A small CTC audio transcriber, trained from scratch: soap at rate 0.004.
Rows from block 6, named by matrix and row number. Each number is 200 + 40 x the weight over its row's rms, rounded and kept within 0 to 999. All counts start at 0. After the name is the row's rms in percent of the matrix's.
# short0: shortcut pointwise conv (model.blocks.6.short.0.weight, 288x192x1), inputs 128-191
short0.213,109,160,255,212,159,230,167,116,138,191,239,257,226,172,223,237,168,191,242,233,211,172,230,170,156,199,158,171,161,267,135,159,137,271,179,228,240,220,164,229,226,223,133,253,205,270,120,245,237,180,162,199,194,175,266,114,195,212,179,260,199,253,183,223,211
short0.214,093,74,159,198,221,154,238,148,135,181,158,124,166,168,197,222,217,200,144,225,151,270,177,262,183,151,143,190,192,168,170,188,237,285,177,174,248,225,157,161,220,117,131,191,213,230,206,226,210,213,198,192,300,129,212,260,256,201,209,235,217,181,146,254,186
short0.215,100,140,225,226,230,212,154,201,172,278,264,222,143,209,191,199,267,215,229,196,182,156,194,193,218,161,181,218,194,192,171,225,188,186,209,154,225,102,243,218,233,186,194,158,151,148,236,166,170,233,226,231,194,211,290,186,198,193,162,216,195,163,221,216,222
short0.216,102,208,167,201,174,250,218,227,98,171,203,104,179,159,150,177,197,253,215,186,143,238,195,186,263,181,237,174,177,133,258,255,237,166,266,215,194,233,172,170,176,172,188,208,206,206,246,243,213,143,178,205,177,177,209,189,169,200,176,221,243,164,93,204,95
short0.217,104,151,239,112,196,241,157,252,185,185,180,209,159,198,227,187,154,191,166,133,246,252,186,231,186,196,223,245,205,161,98,144,219,180,217,213,161,181,202,156,149,119,217,144,210,206,224,319,225,176,175,185,173,152,161,221,177,147,199,219,217,191,204,191,201
short0.218,100,188,237,154,203,149,107,200,178,179,232,188,162,171,140,205,232,201,228,174,158,200,149,277,226,94,131,186,221,190,223,266,223,199,141,202,177,112,189,179,196,195,159,246,264,253,218,182,220,212,241,204,239,160,213,190,156,209,149,199,260,222,218,186,140
short0.219,103,221,163,136,185,154,228,205,185,187,148,168,189,128,138,168,185,179,196,175,189,275,177,290,201,206,222,202,212,200,237,189,195,171,135,232,202,157,178,198,228,213,303,190,239,195,232,274,184,206,144,170,202,172,294,265,194,193,158,243,211,224,172,208,260
short0.220,107,222,229,187,245,164,192,174,168,149,177,103,155,181,272,222,180,180,202,237,112,172,227,267,117,290,198,210,240,217,242,137,146,189,115,257,163,216,233,214,183,162,211,117,189,256,183,185,198,214,236,239,198,217,229,214,147,235,161,158,216,186,171,209,197
short0.221,092,198,161,253,157,155,217,220,161,212,221,285,192,173,171,227,218,222,207,177,186,212,199,274,245,79,243,174,212,247,182,223,242,239,163,149,168,278,206,198,263,179,84,214,220,231,192,273,255,197,262,209,263,94,211,165,189,220,174,165,243,230,191,195,212
short0.222,088,218,270,165,184,201,232,187,217,322,158,280,200,105,160,181,189,195,227,284,189,114,165,121,250,167,245,252,255,201,213,183,230,203,154,232,187,250,155,290,108,195,229,182,211,180,257,246,236,200,180,284,144,203,175,163,239,238,185,203,226,244,226,264,230
short0.223,097,116,129,243,200,189,177,153,215,189,231,192,262,197,221,189,229,195,197,184,187,233,250,269,211,180,212,228,136,154,186,110,240,169,144,258,259,175,157,267,226,184,195,238,210,174,184,196,177,198,181,188,160,204,208,79,205,141,202,281,165,221,162,221,159
short0.224,091,176,181,121,143,245,208,209,127,185,193,262,159,204,166,211,222,218,177,210,157,215,169,261,205,260,197,176,210,295,191,149,201,205,170,220,200,185,148,179,179,217,229,168,201,150,202,215,228,163,158,210,245,170,214,162,183,188,274,241,214,204,106,206,133
short0.225,097,355,135,144,254,190,231,227,127,213,173,204,165,191,230,147,138,173,206,227,178,159,212,270,117,236,169,215,229,172,234,181,140,267,204,201,189,179,183,223,175,231,282,256,140,167,181,176,156,136,238,232,201,196,228,198,270,182,245,214,182,205,249,269,277
short0.226,085,225,178,211,238,261,210,279,189,150,226,228,246,149,137,262,142,183,219,256,223,201,144,215,195,257,213,149,171,233,250,216,131,242,214,172,201,219,172,199,240,87,161,184,199,190,215,210,258,211,202,116,166,118,214,165,198,261,191,204,250,141,157,195,151
short0.227,109,214,213,209,180,237,139,189,222,223,165,239,179,211,193,169,229,180,124,125,227,140,239,214,133,221,277,246,176,211,169,158,171,152,167,241,228,166,199,243,240,316,187,193,200,201,183,234,232,226,240,191,216,157,208,268,278,212,215,229,166,291,169,179,135
short0.228,100,215,175,216,187,205,269,234,161,205,203,211,174,291,245,196,312,210,214,281,213,210,259,229,185,177,211,222,181,198,232,204,177,232,152,219,261,194,218,192,235,178,192,149,184,149,151,234,210,233,222,203,182,178,169,199,235,209,134,265,188,225,89,253,177
short0.229,099,161,217,135,156,233,202,177,232,222,180,194,208,164,178,160,190,189,201,172,210,193,166,182,278,196,154,209,186,241,181,239,188,176,249,186,145,209,178,199,171,254,200,149,258,208,208,308,276,141,84,210,114,198,242,210,199,264,208,191,159,200,171,214,276
short0.230,104,234,155,226,244,216,149,205,261,222,224,206,208,208,257,197,194,189,154,246,179,213,206,297,217,189,91,216,151,228,123,254,201,119,212,240,214,227,172,176,188,189,203,172,256,183,258,170,201,198,189,220,143,193,282,144,219,160,325,257,196,181,159,203,180
short0.231,111,265,202,270,275,207,86,226,206,214,163,272,205,224,143,185,131,190,214,187,197,162,248,119,255,244,232,182,193,169,199,207,222,193,150,149,192,182,252,146,228,212,209,211,193,192,226,222,248,214,236,218,202,199,129,216,170,218,231,141,141,217,249,190,213
short0.232,108,248,191,207,165,180,216,182,259,245,210,215,125,150,166,198,235,167,182,230,274,99,215,204,171,191,215,201,221,158,283,200,202,225,230,230,136,176,191,169,190,126,192,244,225,193,207,174,141,151,235,184,158,235,172,227,118,196,232,153,132,219,269,195,132
short0.233,111,217,122,290,154,227,247,174,228,272,184,197,241,152,203,193,189,122,143,211,240,236,213,264,241,195,138,138,212,153,194,211,160,165,283,100,184,109,205,212,188,161,227,201,229,240,231,231,227,242,276,186,171,247,151,144,232,131,215,150,198,203,218,149,180
short0.234,101,244,136,251,199,162,221,237,175,211,170,207,288,249,213,175,323,233,280,244,235,219,178,265,189,192,188,182,239,170,279,203,191,263,210,167,228,239,205,191,139,226,256,307,188,225,232,251,202,233,177,129,161,140,187,239,156,208,179,180,182,176,182,177,130
short0.235,107,225,261,222,219,255,231,206,249,175,176,246,251,168,154,191,189,175,213,204,180,215,245,191,212,230,266,221,182,176,241,140,225,183,219,260,209,195,111,244,240,214,155,159,128,160,215,267,264,218,169,74,165,191,281,200,280,208,266,176,232,170,183,176,202
short0.236,102,281,165,229,141,206,171,219,219,166,242,213,179,178,194,124,226,184,253,210,208,225,169,245,228,235,140,215,226,227,187,201,68,188,232,194,271,245,187,227,157,207,232,195,187,123,314,248,93,229,184,162,184,234,159,225,253,141,198,261,159,205,145,211,233
short0.237,104,212,259,166,191,112,206,304,172,183,177,148,234,227,209,198,236,144,286,142,192,173,210,227,213,203,188,185,178,176,262,206,213,230,151,165,212,209,181,171,209,232,132,147,214,119,231,290,207,175,216,148,220,213,162,199,205,202,248,215,282,203,199,250,134
short0.238,105,184,113,186,218,169,251,220,158,141,146,228,167,181,173,259,166,175,204,176,252,209,169,235,179,202,252,210,195,172,164,206,222,209,146,217,147,155,190,202,234,232,179,231,123,163,170,167,199,253,298,197,186,271,191,256,167,191,190,223,186,176,162,251,178
short0.239,091,173,156,242,214,205,122,183,236,189,184,198,148,174,167,227,189,250,210,201,239,170,149,209,229,240,218,178,191,187,174,175,273,269,222,185,224,176,114,226,178,161,144,217,218,196,172,190,241,204,217,250,274,187,180,159,203,234,257,199,166,158,205,171,206
short0.240,110,243,146,246,217,201,232,255,164,160,278,190,231,252,176,142,197,207,247,178,150,267,153,214,249,269,140,226,235,256,266,181,212,184,291,184,242,155,217,138,254,187,168,239,111,107,192,210,157,110,202,164,221,225,276,194,181,161,158,254,189,163,81,189,135
short0.241,095,222,185,277,127,144,107,210,214,231,178,172,216,180,204,197,244,219,127,171,163,164,156,144,206,243,255,253,170,219,206,180,187,174,219,241,200,171,199,195,218,336,151,209,243,189,192,120,118,225,211,207,220,231,198,156,214,222,201,212,201,164,223,196,158
short0.242,104,239,181,105,207,180,205,196,259,196,158,231,225,165,192,244,134,199,161,245,155,208,221,262,187,227,224,220,199,206,219,136,170,230,218,245,164,235,157,193,214,178,205,184,264,198,193,214,176,216,148,190,199,212,263,179,149,207,237,188,250,168,134,211,252
short0.243,098,245,276,213,204,168,296,197,182,167,156,179,238,181,217,189,265,178,230,200,197,234,163,208,204,178,235,258,182,261,240,145,239,115,251,151,220,210,177,185,215,210,286,173,165,144,139,220,162,227,220,251,165,264,250,178,215,224,257,178,195,247,222,240,107
short0.244,103,195,266,187,215,124,113,238,151,236,188,235,195,223,172,202,185,244,219,170,203,241,174,171,146,211,211,186,163,238,166,215,202,277,225,221,257,258,151,161,153,202,260,212,157,179,177,150,188,242,218,142,240,200,159,206,220,182,263,165,186,224,201,208,184
short0.245,091,164,208,169,219,197,242,252,187,193,160,193,231,226,250,233,218,165,210,166,177,217,207,271,185,275,153,205,288,143,207,250,245,215,152,231,157,226,255,141,252,156,232,213,200,248,205,154,328,194,207,180,215,183,145,171,212,244,210,162,244,264,194,206,229
short0.246,096,210,146,158,237,141,186,217,228,152,282,169,239,202,189,170,256,182,159,240,148,227,213,197,132,210,228,153,152,181,249,202,187,248,158,187,204,258,146,140,215,125,200,215,200,249,194,241,177,192,172,209,168,186,216,130,121,157,147,225,217,152,166,206,167
short0.247,092,209,190,204,204,232,238,177,174,202,162,203,97,227,170,171,190,201,192,176,203,154,182,256,215,176,113,179,145,187,193,230,207,272,168,237,184,208,155,175,178,210,185,208,242,137,237,176,212,198,140,197,266,140,345,270,168,217,172,191,207,192,250,237,212
short0.248,092,235,228,146,195,273,230,243,148,137,161,175,173,163,110,163,218,195,254,198,237,166,230,239,204,249,211,201,200,202,78,254,189,224,256,182,147,274,169,197,187,189,217,238,175,175,235,145,157,191,181,182,277,154,260,190,281,164,199,248,188,232,156,161,228
short0.249,091,258,234,143,207,256,292,217,147,229,178,213,317,220,174,210,242,166,243,235,195,146,181,225,206,188,224,214,228,196,214,191,282,205,214,159,215,229,107,184,195,172,274,112,171,189,189,188,181,201,147,132,191,161,224,202,244,255,235,270,196,197,135,202,221
short0.250,104,153,248,100,208,200,178,142,177,217,206,188,206,185,199,226,167,180,277,187,205,260,195,156,157,204,164,193,258,200,296,264,242,209,218,248,212,146,205,242,170,190,240,97,209,179,157,234,227,206,213,137,144,238,202,213,193,192,194,257,186,195,170,224,206
short0.251,097,190,236,251,237,274,191,249,339,194,178,265,144,220,218,223,184,184,185,192,197,180,153,268,235,185,201,172,225,171,156,159,219,221,206,243,188,191,172,184,127,283,225,249,209,205,208,198,206,151,176,227,150,108,189,250,160,256,167,214,229,207,201,169,246
short0.252,108,202,212,236,242,212,233,211,145,203,153,160,199,160,216,251,161,243,209,202,168,229,137,193,255,222,175,166,178,213,162,227,218,239,209,203,207,208,199,234,186,258,207,326,213,240,230,243,194,178,253,149,217,237,250,214,192,224,230,165,230,98,222,152,196
short0.253,104,193,213,159,192,195,138,236,237,169,181,171,196,157,163,166,150,143,120,196,156,216,267,301,131,201,171,223,236,215,215,199,239,151,95,266,160,133,152,193,175,180,187,239,240,259,249,231,180,171,229,146,165,177,227,170,255,216,251,189,179,251,141,200,175
short0.254,109,209,244,178,119,149,219,253,212,200,222,211,155,183,242,214,163,174,270,219,123,206,184,245,218,168,173,148,276,182,281,190,179,226,214,166,168,265,158,199,193,109,222,282,265,182,245,215,253,186,181,186,160,201,200,250,218,202,232,185,190,173,155,158,232
short0.255,101,212,170,220,243,123,127,164,153,223,229,164,200,246,225,205,236,125,234,186,194,138,266,209,203,243,201,249,195,185,243,116,223,203,183,205,210,238,228,180,165,198,167,141,187,295,237,242,211,101,159,206,248,210,152,167,176,256,285,265,143,221,178,237,127
short0.256,100,223,153,162,249,203,202,186,169,212,157,209,185,208,188,185,268,180,202,268,176,185,269,166,249,155,217,267,253,250,229,190,156,340,212,134,227,194,237,244,208,194,248,202,246,193,260,253,152,187,168,178,295,221,168,157,216,245,169,263,176,159,169,177,225
short0.257,085,243,184,273,216,227,186,176,221,149,176,182,164,217,194,208,232,219,101,209,209,150,205,216,203,230,170,156,207,153,266,174,208,279,176,238,247,198,264,174,245,189,221,188,223,158,213,133,204,173,226,197,190,140,132,224,204,125,225,214,200,229,182,221,190
short0.258,089,262,241,256,158,192,146,220,155,229,167,178,130,171,168,201,262,201,301,205,143,218,154,231,220,217,248,214,175,176,230,222,176,149,145,152,194,268,179,196,137,238,186,238,151,233,169,205,165,191,260,194,205,227,277,236,200,267,209,172,220,251,169,233,207
short0.259,101,259,225,224,188,220,207,207,188,199,212,203,126,228,222,152,225,180,101,225,230,243,207,192,135,163,260,139,184,151,211,226,262,189,274,168,207,195,233,215,248,167,263,207,217,180,235,152,184,185,223,196,229,211,223,169,116,305,131,206,248,249,227,248,159
short0.260,104,242,240,167,190,152,233,137,259,168,223,173,216,174,161,219,246,167,224,236,108,194,155,256,224,226,279,217,258,230,154,136,205,260,212,167,234,146,251,135,180,141,171,287,168,227,185,173,270,239,176,217,265,180,188,142,158,180,214,238,153,215,100,223,197
short0.261,088,204,194,244,260,146,158,221,201,189,179,260,130,227,201,212,235,212,251,211,208,199,122,299,202,211,179,170,186,205,246,253,214,141,195,189,155,320,188,188,222,282,213,245,183,198,217,251,173,163,196,178,306,258,212,216,205,147,166,267,220,197,155,177,202
short0.262,100,197,179,151,193,213,194,221,211,109,171,153,214,207,240,204,213,186,138,224,129,217,308,192,191,171,217,170,92,147,241,224,172,166,230,190,182,183,183,210,179,189,184,202,145,293,182,227,198,232,181,188,119,234,200,169,186,217,207,254,217,167,164,205,192
short0.263,101,174,223,136,194,182,190,230,184,117,188,161,233,217,162,189,182,163,175,227,216,238,198,249,252,176,172,174,267,226,221,147,220,196,214,175,172,172,138,229,283,146,168,154,187,110,251,160,186,176,194,279,109,190,122,231,180,214,260,193,193,189,221,195,70