python train.py --model="CTC audio transcriber" --dataset="short read English sentences (LibriTTS-R)" --train_examples=26041 --time_shift_ms=50 --n_mels=80 --hop_length=160 --input="log_mel" --spec_augment=false --win_length=400 --tokenizer="char" --vocab_size=32 --arch="jasper" --norm="batchnorm" --activation="relu" --channel_attention="eca" --depths=[2, 4, 4] --kernel_size=5 --stem="single" --widths=[128, 192, 288] --init="xavier_uniform" --residual_init="zero_last" --optimizer="soap" --beta2=0.95 --lr=0.004 --beta1=0.9 --shampoo_beta=0.95 --eps=1e-08 --precondition_frequency=25 --max_precond_dim=1024 --merge_dims=false --one_sided=false --adamw_lr_other_params=0.00088 --steps=9200 --batch_size=128 --epochs=45.2 --lr_schedule="cosine" --final_lr_fraction=0.1 --warmup_steps=460 --weight_decay=0.2 --adamw_weight_decay_other_params=0.05
Rows from block 3, named by matrix and row number. Rows with one number belong to one channel. Each number is 128 + 32 x the weight over its row's rms, rounded and kept within 0 to 255. All counts start at 0. Numbers have three digits each. After the name is the row's rms in percent of the matrix's.
# convs0: first width-5 conv (model.blocks.3.convs.0.weight, 192x192x5), inputs 112-139, a 5 kernel for each
# convs1: second width-5 conv (model.blocks.3.convs.1.weight, 192x192x5, transposed), outputs 112-139, a 5 kernel for each
convs0.93 095:134136095131129115135119112140153128142135161123054133110100096134105093122142103140104175139124120059032152123074121140105125116123123195121083115109120111146149113164128112110168141083137107132099144155115121121109159145162104085183133119112160121154126167154150143116132105166140139139150138188149110116142191094161087101096123116130093073166130140108166136146094155125149212098106077137106129151118094160106159164093
convs1.93 099:110115106140104037062124097108127128120019112132160141081142164112107095089061133164107113131113114165189129127117140120154188108126080164200145167090178127127151090118057106139099140159135151112127185109128173142200139177085152110132121184148102145138087142113134107072082114139115134134123086088160157161104111078142122157193096065105132134122083094181148108122145131109172139109117132130143159091081090140124077138144
convs0.94 089:084106135112121136148181151133110149140104170083194123145073132166131139118088193175117082193128149126131142098137120093124141112157143159119045118098128087227142140159167112208155115137142126111128085081177089138138098160177095107157149056109129082079116096103162144166137109160176122139138171160204149176117180114108078095126135177141147167146077164187113063102141140126131081105127143194104086183084091158090167136096
convs1.94 098:122124104105124131145105193200116097140127105088159091093106061099090117190144103104147176176171087061155069165106141126174090138099105142101131153128103113052113126182061048100092089141101117148147156146166154132116149083146058157160134139146138195169158148161139136075134147111168100080112082073086145140100184178136115109133085164106156161144129136088124165143124155110153117144101120131103155170144100114148127098122
convs0.95 093:164130147094114135112135170130119127103168192134111132139112131054056146114113090100068063095113188109108149181136120124135085120206095076162090138144145070121154197092106143146109150137155128102145154188117107115154164120093165105117107145167062128140173136125135103157069072111109184149149109144157103114130099080169117124144116130150115144085155132100123139215123133072063113137129101119189201105146062099131126161164
convs1.95 100:083138138189218075054111118142084099108128188165154115137155202137169145111156117135138124122092141116087095149113115075117133145149122104100085121106147119078214162121146087147145109138098120093124152095078111150160100101093140156192071164085066150140103122148135142102128090083141150124112113135166123160138134138105136154144136149134145134155165159175126117114111135106198100119149138143124084114123081122127113158191
convs0.96 091:117145104101169129211102149109164124112118123090116127095104078172185190163126151177119146144131163143122115093137116090078167150123055100124118163104076151069203153151221194099073168181166141133191132094164115167132145106196099016180099144065190184135139147159115104090115116124123114073113149131148136145118143124150135159115140103117153096114169068129106140116147071151085162125046091122136102178118093132122156147163
convs1.96 101:120119124177071070126190130136118111174106098130165121100109054112143160144127167140154112135188180179156122139143092112137138107129105097098095126133101150090119097146129150133120216144105140130115064138113180214113082114164132129173126167103096106134164150139167118140098097192135105120115130134147120141134067171148145124194129079119131136138127152106098163043125142139059025118090127109161133130110171105088135108164
convs0.97 106:174135055085095176199177112154148108106122201122077084158134153126112107146137076121122101122077145126146109118159058149087122136166191120104128172168127079151149116118140186092065127094102127125112187173095110116092050123199148063121116164062102117098125154117095092125120130165129097215092142112103145122121133109115135101134142120132151089152108120111134119125033120126151151123137089165152098144166151123174126128134
convs1.97 102:093133112119153105082092108135161185114124154191238157156101042098082114136157105172155182144117038144132142110133132135131092069113089128126142101122153137113165094134120117111146067125181114163199137142184195110121119135154071065117134147125068119126100108154083140110126150078036121090157086127104136108112144140141142096141164112103120138144130101121128110127120129152147185133150124158106128104140155194091097122090
convs0.98 095:124207156103183073129103120107125153088158137078136128185118173123097164153212205152139094141101141143123151206095139116139144156086119127185176132144078153095138136106098113145106132152092149090108108098111128158183157064163078094084139149131106122196133151106144141183201079117145162156119151093136057075148169167105144128112145136133160116094058102116112162143148107189104120147163121093129127055119093183138103113076
convs1.98 098:162133113184127150154166086105091115170155197120062179046131092121120164108147141132115087132134139134139112119121163086125153143173126119164104099164140129186117207144046134150101193169125115061139101120179140160098156218138096168103071112137146131131177072103132143178088148101129162135051044110143097165099070169137129163133093144114152126096107145137127154185178089135077082100095113086126088115124113174147087093084
convs0.99 098:102099112198156108126111083104139148147172133146140172060132136164186108117201119078101043119123076151130111175163131087096158136205116149154188103145145102086063166080104132161137143050082144109174156201114106107097087101127075142076127115146150120084125091069159131151158168121156202129124122101110121172114105193150112127093146143069089116139143103135126153145146178128119139131122125131136123157108137165111099119152
convs1.99 103:173136149093080131173105088128179154159114132104175163188133104141116087165061077102108090139118118129152084076117157080154171180177170176096141130137136145038130097137137142094086129165120178129179153122105021134143192131070150118109116087096096102131120132109128118157115165193177175180119114142115116101063073069184146152166107099115163176162106135105140172093125135149207138185129122111176112098178136145099149134141
convs0.100 100:124117168116147108108126165127128174149077154094139158129119141106135082131159081178102140082105140221169113136100170116112073125127147225196105127101092080100109175075201086084143111094112155128153140143139137167169143185160101173207134131095167124178121169169062219112149126103174116146126134093142203090136183071088168064162140084077135106161100155152097105110109119178128124124162129153125113097091130115104146116129
convs1.100 102:179181110119171135143214121097118138144090082042129085138144092105120148112131110124178092122168124141105139116113090090112132138138141169092195115095102091063118147129089076049077137172137154107197151119160089169240115112137116168075152209205133116117103126143154096069128123187175102117063159143162131159175120132171130116119050123144087131116064096132126153130124167147198199117098114096152134098110130075062075080132
convs0.101 096:104085153124138182180170132158117091117108154128087146113177216129149187129137110136126115111082160142149150135166143129160141099098105160117150125174124116138077105126161117075074150108065175137106190157108146165095043106104130070129091117127152134128182214113140101105136216109104109096103115117198118133164140125126093150111159158097111163164168127111140139107072172080120160115076125104107108152134153157132154112055
convs1.101 100:186188107084122153205140115124109142121174159137144121137084105146173143104125098116165086099171168165122116166141129137170152116098102131236106109085085129106085130022053091136126106105122116101065155156108179143103104146120078082150146182147124144150155099145165113089160106154194133130113114202159189133154160115078159111074154155097140107079090143118099115150153098125112118098086085137140115127151134135118150127147
convs0.102 084:133110065088142133094150107121135106126104157153168124155139151101160102124118144114154123159122098099122129134139111140050120131109133163132138166152200130118111032128106150109098143121107146146129141085088155136147074107099139101109215122101167131186138167222187139101070153151139163172191147144082119079075155129116148135114095111143117097155106073069119124165117115116140127121080156135154136140152144161154124121109
convs1.102 097:096110146129175195120106069105120143174123087070078134176119147105142134109059080110084157109131178178168189067110140148156084125171130052076111104128152102154180074161124150148129129155165119126077166147179171096128107062118154164146114130135070088114169041146194168138139086156121090192179121111091085135160128126146115079089185137124134105123096106108107158120099088089167093110141151137158134123115112172120129098145
convs0.103 099:127109144134131161137154134109112110143147160160206132133122123113145123112104120136126111177091106120093148171188084089111163208122103114115155128174129075111023175130102127147213098165142104123115099078141124030114135138091172132122099086214124140098116105163100130208134113126171128121130114132154136182097098098099084136188080138106136160080112139148138135130134158148153077162139166111130143140078126091135146095142
convs1.103 102:191139119156108099136146127142186155177156136178110158113161212127125123142164109110119142123132125141148117060174163112157190142170171167171193143089109117111079096154116108093074095159139176204130117144134108104147122160101182103172082104136149145130089086093167115129165101095088098113145089154151094132153123032053127089087118145133149142105089132136134088081187156125172180122123140103120120103084169136136127117151
convs0.104 109:111129128117124135180142141105122124089126134116153117050108128054160159124139137112096147171129117141070179154130134086133153176082101126069060128167081096137097124097150127121192151125096122138123163108126104165150186114119118072037148160101134190171109117123151115131133133184119110129170122115119129114136124117101153185122124137125111128127172205109108106105145151056112150173092113126133141126105108128144118102129
convs1.104 102:120102121092151112059125091144095133138150094113226134123176119132147100086061162156140090086154179151093117166168179121138156128127106123207125114173150117150062186091150150133138137092099126120177134146088128166151165086106114092145114174112141140109163129144157175163111103145097133171139178184092132122130087167132109130120073100095103135163140151098105144125134178140138143164100175172136172098119115186159109137127
convs0.105 107:151105119165074076070141140129104181106141110135138120090166161137154142091145106102132092104133084134122173087141145150188077125162132134129107114097111057115160142157250171066103128108109126185120145156120123100157150091113133120130074162171121134158089120138135162172127134127117170127087110179100163144145210114145161078142087159178136119075170130136148129100108131092136189094092148143151095093133167045133133129127
convs1.105 106:180167110072160113127122112121094144115090080173209166089162126114141067150129125124102095076159185213131130147104125157105119109104119086076084112159151175120110097076171144112170094149173115174186156152104087149125125145122122103086098139129127101148111149106201132119169156155135120120080140089109104146130118101111113155138110186146110153100100117164162132125114107088091132153133126173121138181130196100098148112165
convs0.106 101:136118121150101125152188131104115053142085153096103094088118123151157101118143090180079153104095184145108158107185101091170098129198116155125106141102168133058090109149094096168149172109121141108195102146120168119068123108186184167071153091139110168101151166161124130062143119139084099099108082123116129098163137155135176129135122144120079130043113170141178136128109179112132112169083139122103153146157150172195104146100
convs1.106 101:150120128102208125124124156154110124139109204126115108118167137110157134100141139097165152142161163083083118133120108160137113074131140070063138145045174170176102115152118124164109133133094070156189163115110147138133118099127122147100118116106108122148198126135128134174157176096174161138148058114154086119192113083169188085113088120089037096109094097120130145122126093139105110118117138107127106156140180103125144096102
convs0.107 115:000088192113179128129049162128079139083163092168139128123123104114115161082062123112112136167190133087138204163214177080133145121116131162172133121132166142130160120068156171144096138135156141139138142144150101127154150088165142123121030135095103162076149132099099160162153085093129164143085113146154157064062098136115093112165129098172113123135116154153117121205137140172129069114126125152103116084104155148139092132091
convs1.107 101:110101099128105163149089111122124151098154127113147128149114165161051116105066064121098123139151106147125134143147054083111097109092116088083103092179135094181145148170121142140140047164118147056083106124111152134171109121127166164173139111109120111173139121116132132125181117165121173079072173142077124136161132144113086083110146139122155130154154134123129110046082074115181182115147125098121121143119169135117089089152
convs0.108 108:119154083213157173091102168195117142120152095076171104194143160159144103109111097096087144075134147203136125170131057166159137102109121142144102150153133148123089141181155134115102117166154124092147108073159115087135118110141137128148160117069165106106104197129089161137119097184139100117140077141143140136072138104082145122103110096090150108137163105072131150150072070177123178142110131152092125151131090143143077130142
convs1.108 107:121133154106129105126150073110125133091118137159127175145125165183217125105163106145136105077166161121102150140104184091147077061150152170126131079173148079243162131165135115122104150152147116136132126127147105100105098183072082120091165155147184157096133123047101127188127141196127161125125071177131147167117147172123085136133109127122151160171067094105154131098134145137110150142161122130180153111090136082069154113154
convs0.109 099:101109201117114128131115108129137172080124102134149086156169138082103088114119127085120153126108105106120138128133101127076100182162194156150127106089089154087069155158092117121174131147112114077100108113116121222088070119091141125150083048156188176099144196112181157130102098160136094100127105150107163130108176152128132187162146140123105106119134068128153184153062139153106119070110159136173115109161142126109119148130
convs1.109 095:113131144103094077117131174137072085112115152146150174136152110121121122144163152135114123141155197133108122116146126178189099150088148132188149090034069109056142166081135138091135101134160070109136125101156120096123122112147159088053106100119111101144136131099129144135133128154146161115127106158140198173112111154129092149120152130123123105170096126106106126145143150138085128119102136099142174101066104059120153108086
convs0.110 110:094142145103165148116093101177119129136119109157160104136151187191163104087094112050135124118157085126154139151063184149128155136176109171138105144129135072144119156172147137144108114122118133149138062153079123135120100120114153065140118108093156153108162121119144162176059111077142170116126132120103181081135111127147148110134186092143131040167108158172108141137122141094150140090103164091127144079103136152079136155102
convs1.110 106:111133125173129089144169052139125182120111184120162154121162117139113153080255089096131086119072090170142169130138092076135092147149066124134175133114099197061156163121136103069157073170158109119130131070102077094145160123109126123150118123087183122115131180120170163172110107144167123163167157120123107109152120089063083146134058105130079102112195160158129151091112125099164148141096121145126119107115173114195106154111
convs0.111 102:141141141137099119115086168149210180071181110147077130102152167116140134125118159101167150111030139055165100133157136157117092103129105114121125109119109212111074125147143105121150138133117152116155148105116124159172222103092212111081179119082119109068147199148125115107131093170104125155104084142145168102111112152129151133073085123122108157097170126111136132114135182127128112083100106145144145125109161154121153146121
convs1.111 098:151142152151129161147078079135095114120069164083123158203147143139078145075129136135103092108166161143192154139167123147135093121075087171139132179140109161140055169101049141055120085101121104142126127093119106128161134193174150175160134121064131107074123148129116129157054114123175098103129137107177124071188142126130160129146133106131110146100144142141170098170174130148148083138074138115148161142123170181144133117088
convs0.112 085:106165127132177146126108119123144147155149106114126099120116101117054065103127101091141092095102163086064125190144120100142100100143201171099085115112105111109132082159124126179136184142135127128105119113119160097152126131124156137158120159071096126141049130114116125130109097094116124063087075121174084155169088168108090145151148137121166128121184120107103081156160137107137173148101158083151159128172102120129170127139
convs1.112 086:134103135141107118132106141163167167143165141102143164100114159119066070103127127147121197102154168150137165119155146159064095092140131155118103142137128124095181146100083099161190099116119174156122100072123078147186142110099152177195130138161111128079112116144133187132129147130120200153118165124122151117154126100136119155134143141158148138147076121083130075130096099150117108139163133148138131135068074093104094145071
convs0.113 095:083151117146121156085174123067056127123106115080101146145152125117133110146176141120074094113123175133175119147083108082152160106154111104132164167173098104093184116118146100080126139097082138128125092127170122114087164141090073139145096100119126087081125123125091118118124085121126083154162090169066121099105151127149158136139058151141098137141144174141084117108134165132109089048096145112184128167087160109154174090160
convs1.113 104:084148118170142103104107147140146137133172126109106107148145164135130169107110143174176112145124170145121125097145094058155159129110143165180100132086176148131054176136060090126121087120136154154088117088181169108092072106131209128129197084174152099093112074111124186127100105102072091126140141140145166194086120071099072111122156108105102141130111132150160098109155188131185070052151153113104154130187203208189111115126
convs0.114 107:106138114125132087121174088172073138094136087134150142108152134059100135132062104187115183071094160144112158083124091148136130043096080107184153094127143139136152073117084135130091130146141116133133171109085134115148125132124137118034092155152087169110151116141137134080091158134141105127095102171134098100092109128122144111131164110166160134120116123120168110151108135154133091093176124124129134116152130112145219137113
convs1.114 104:131085058071073113140166125134088146119162075119149117166173133178121088139118143097155155138177102082120092134125160122171117113153123081147185124111047227153147111103149141150100134097229143096102130122099130086079131143138130081121134110152169120114111142089108136104121136117076121083099157129126086066077126153131100122136134156139211111176117124130095152151152101112147129083093079076156116131146111108148143160197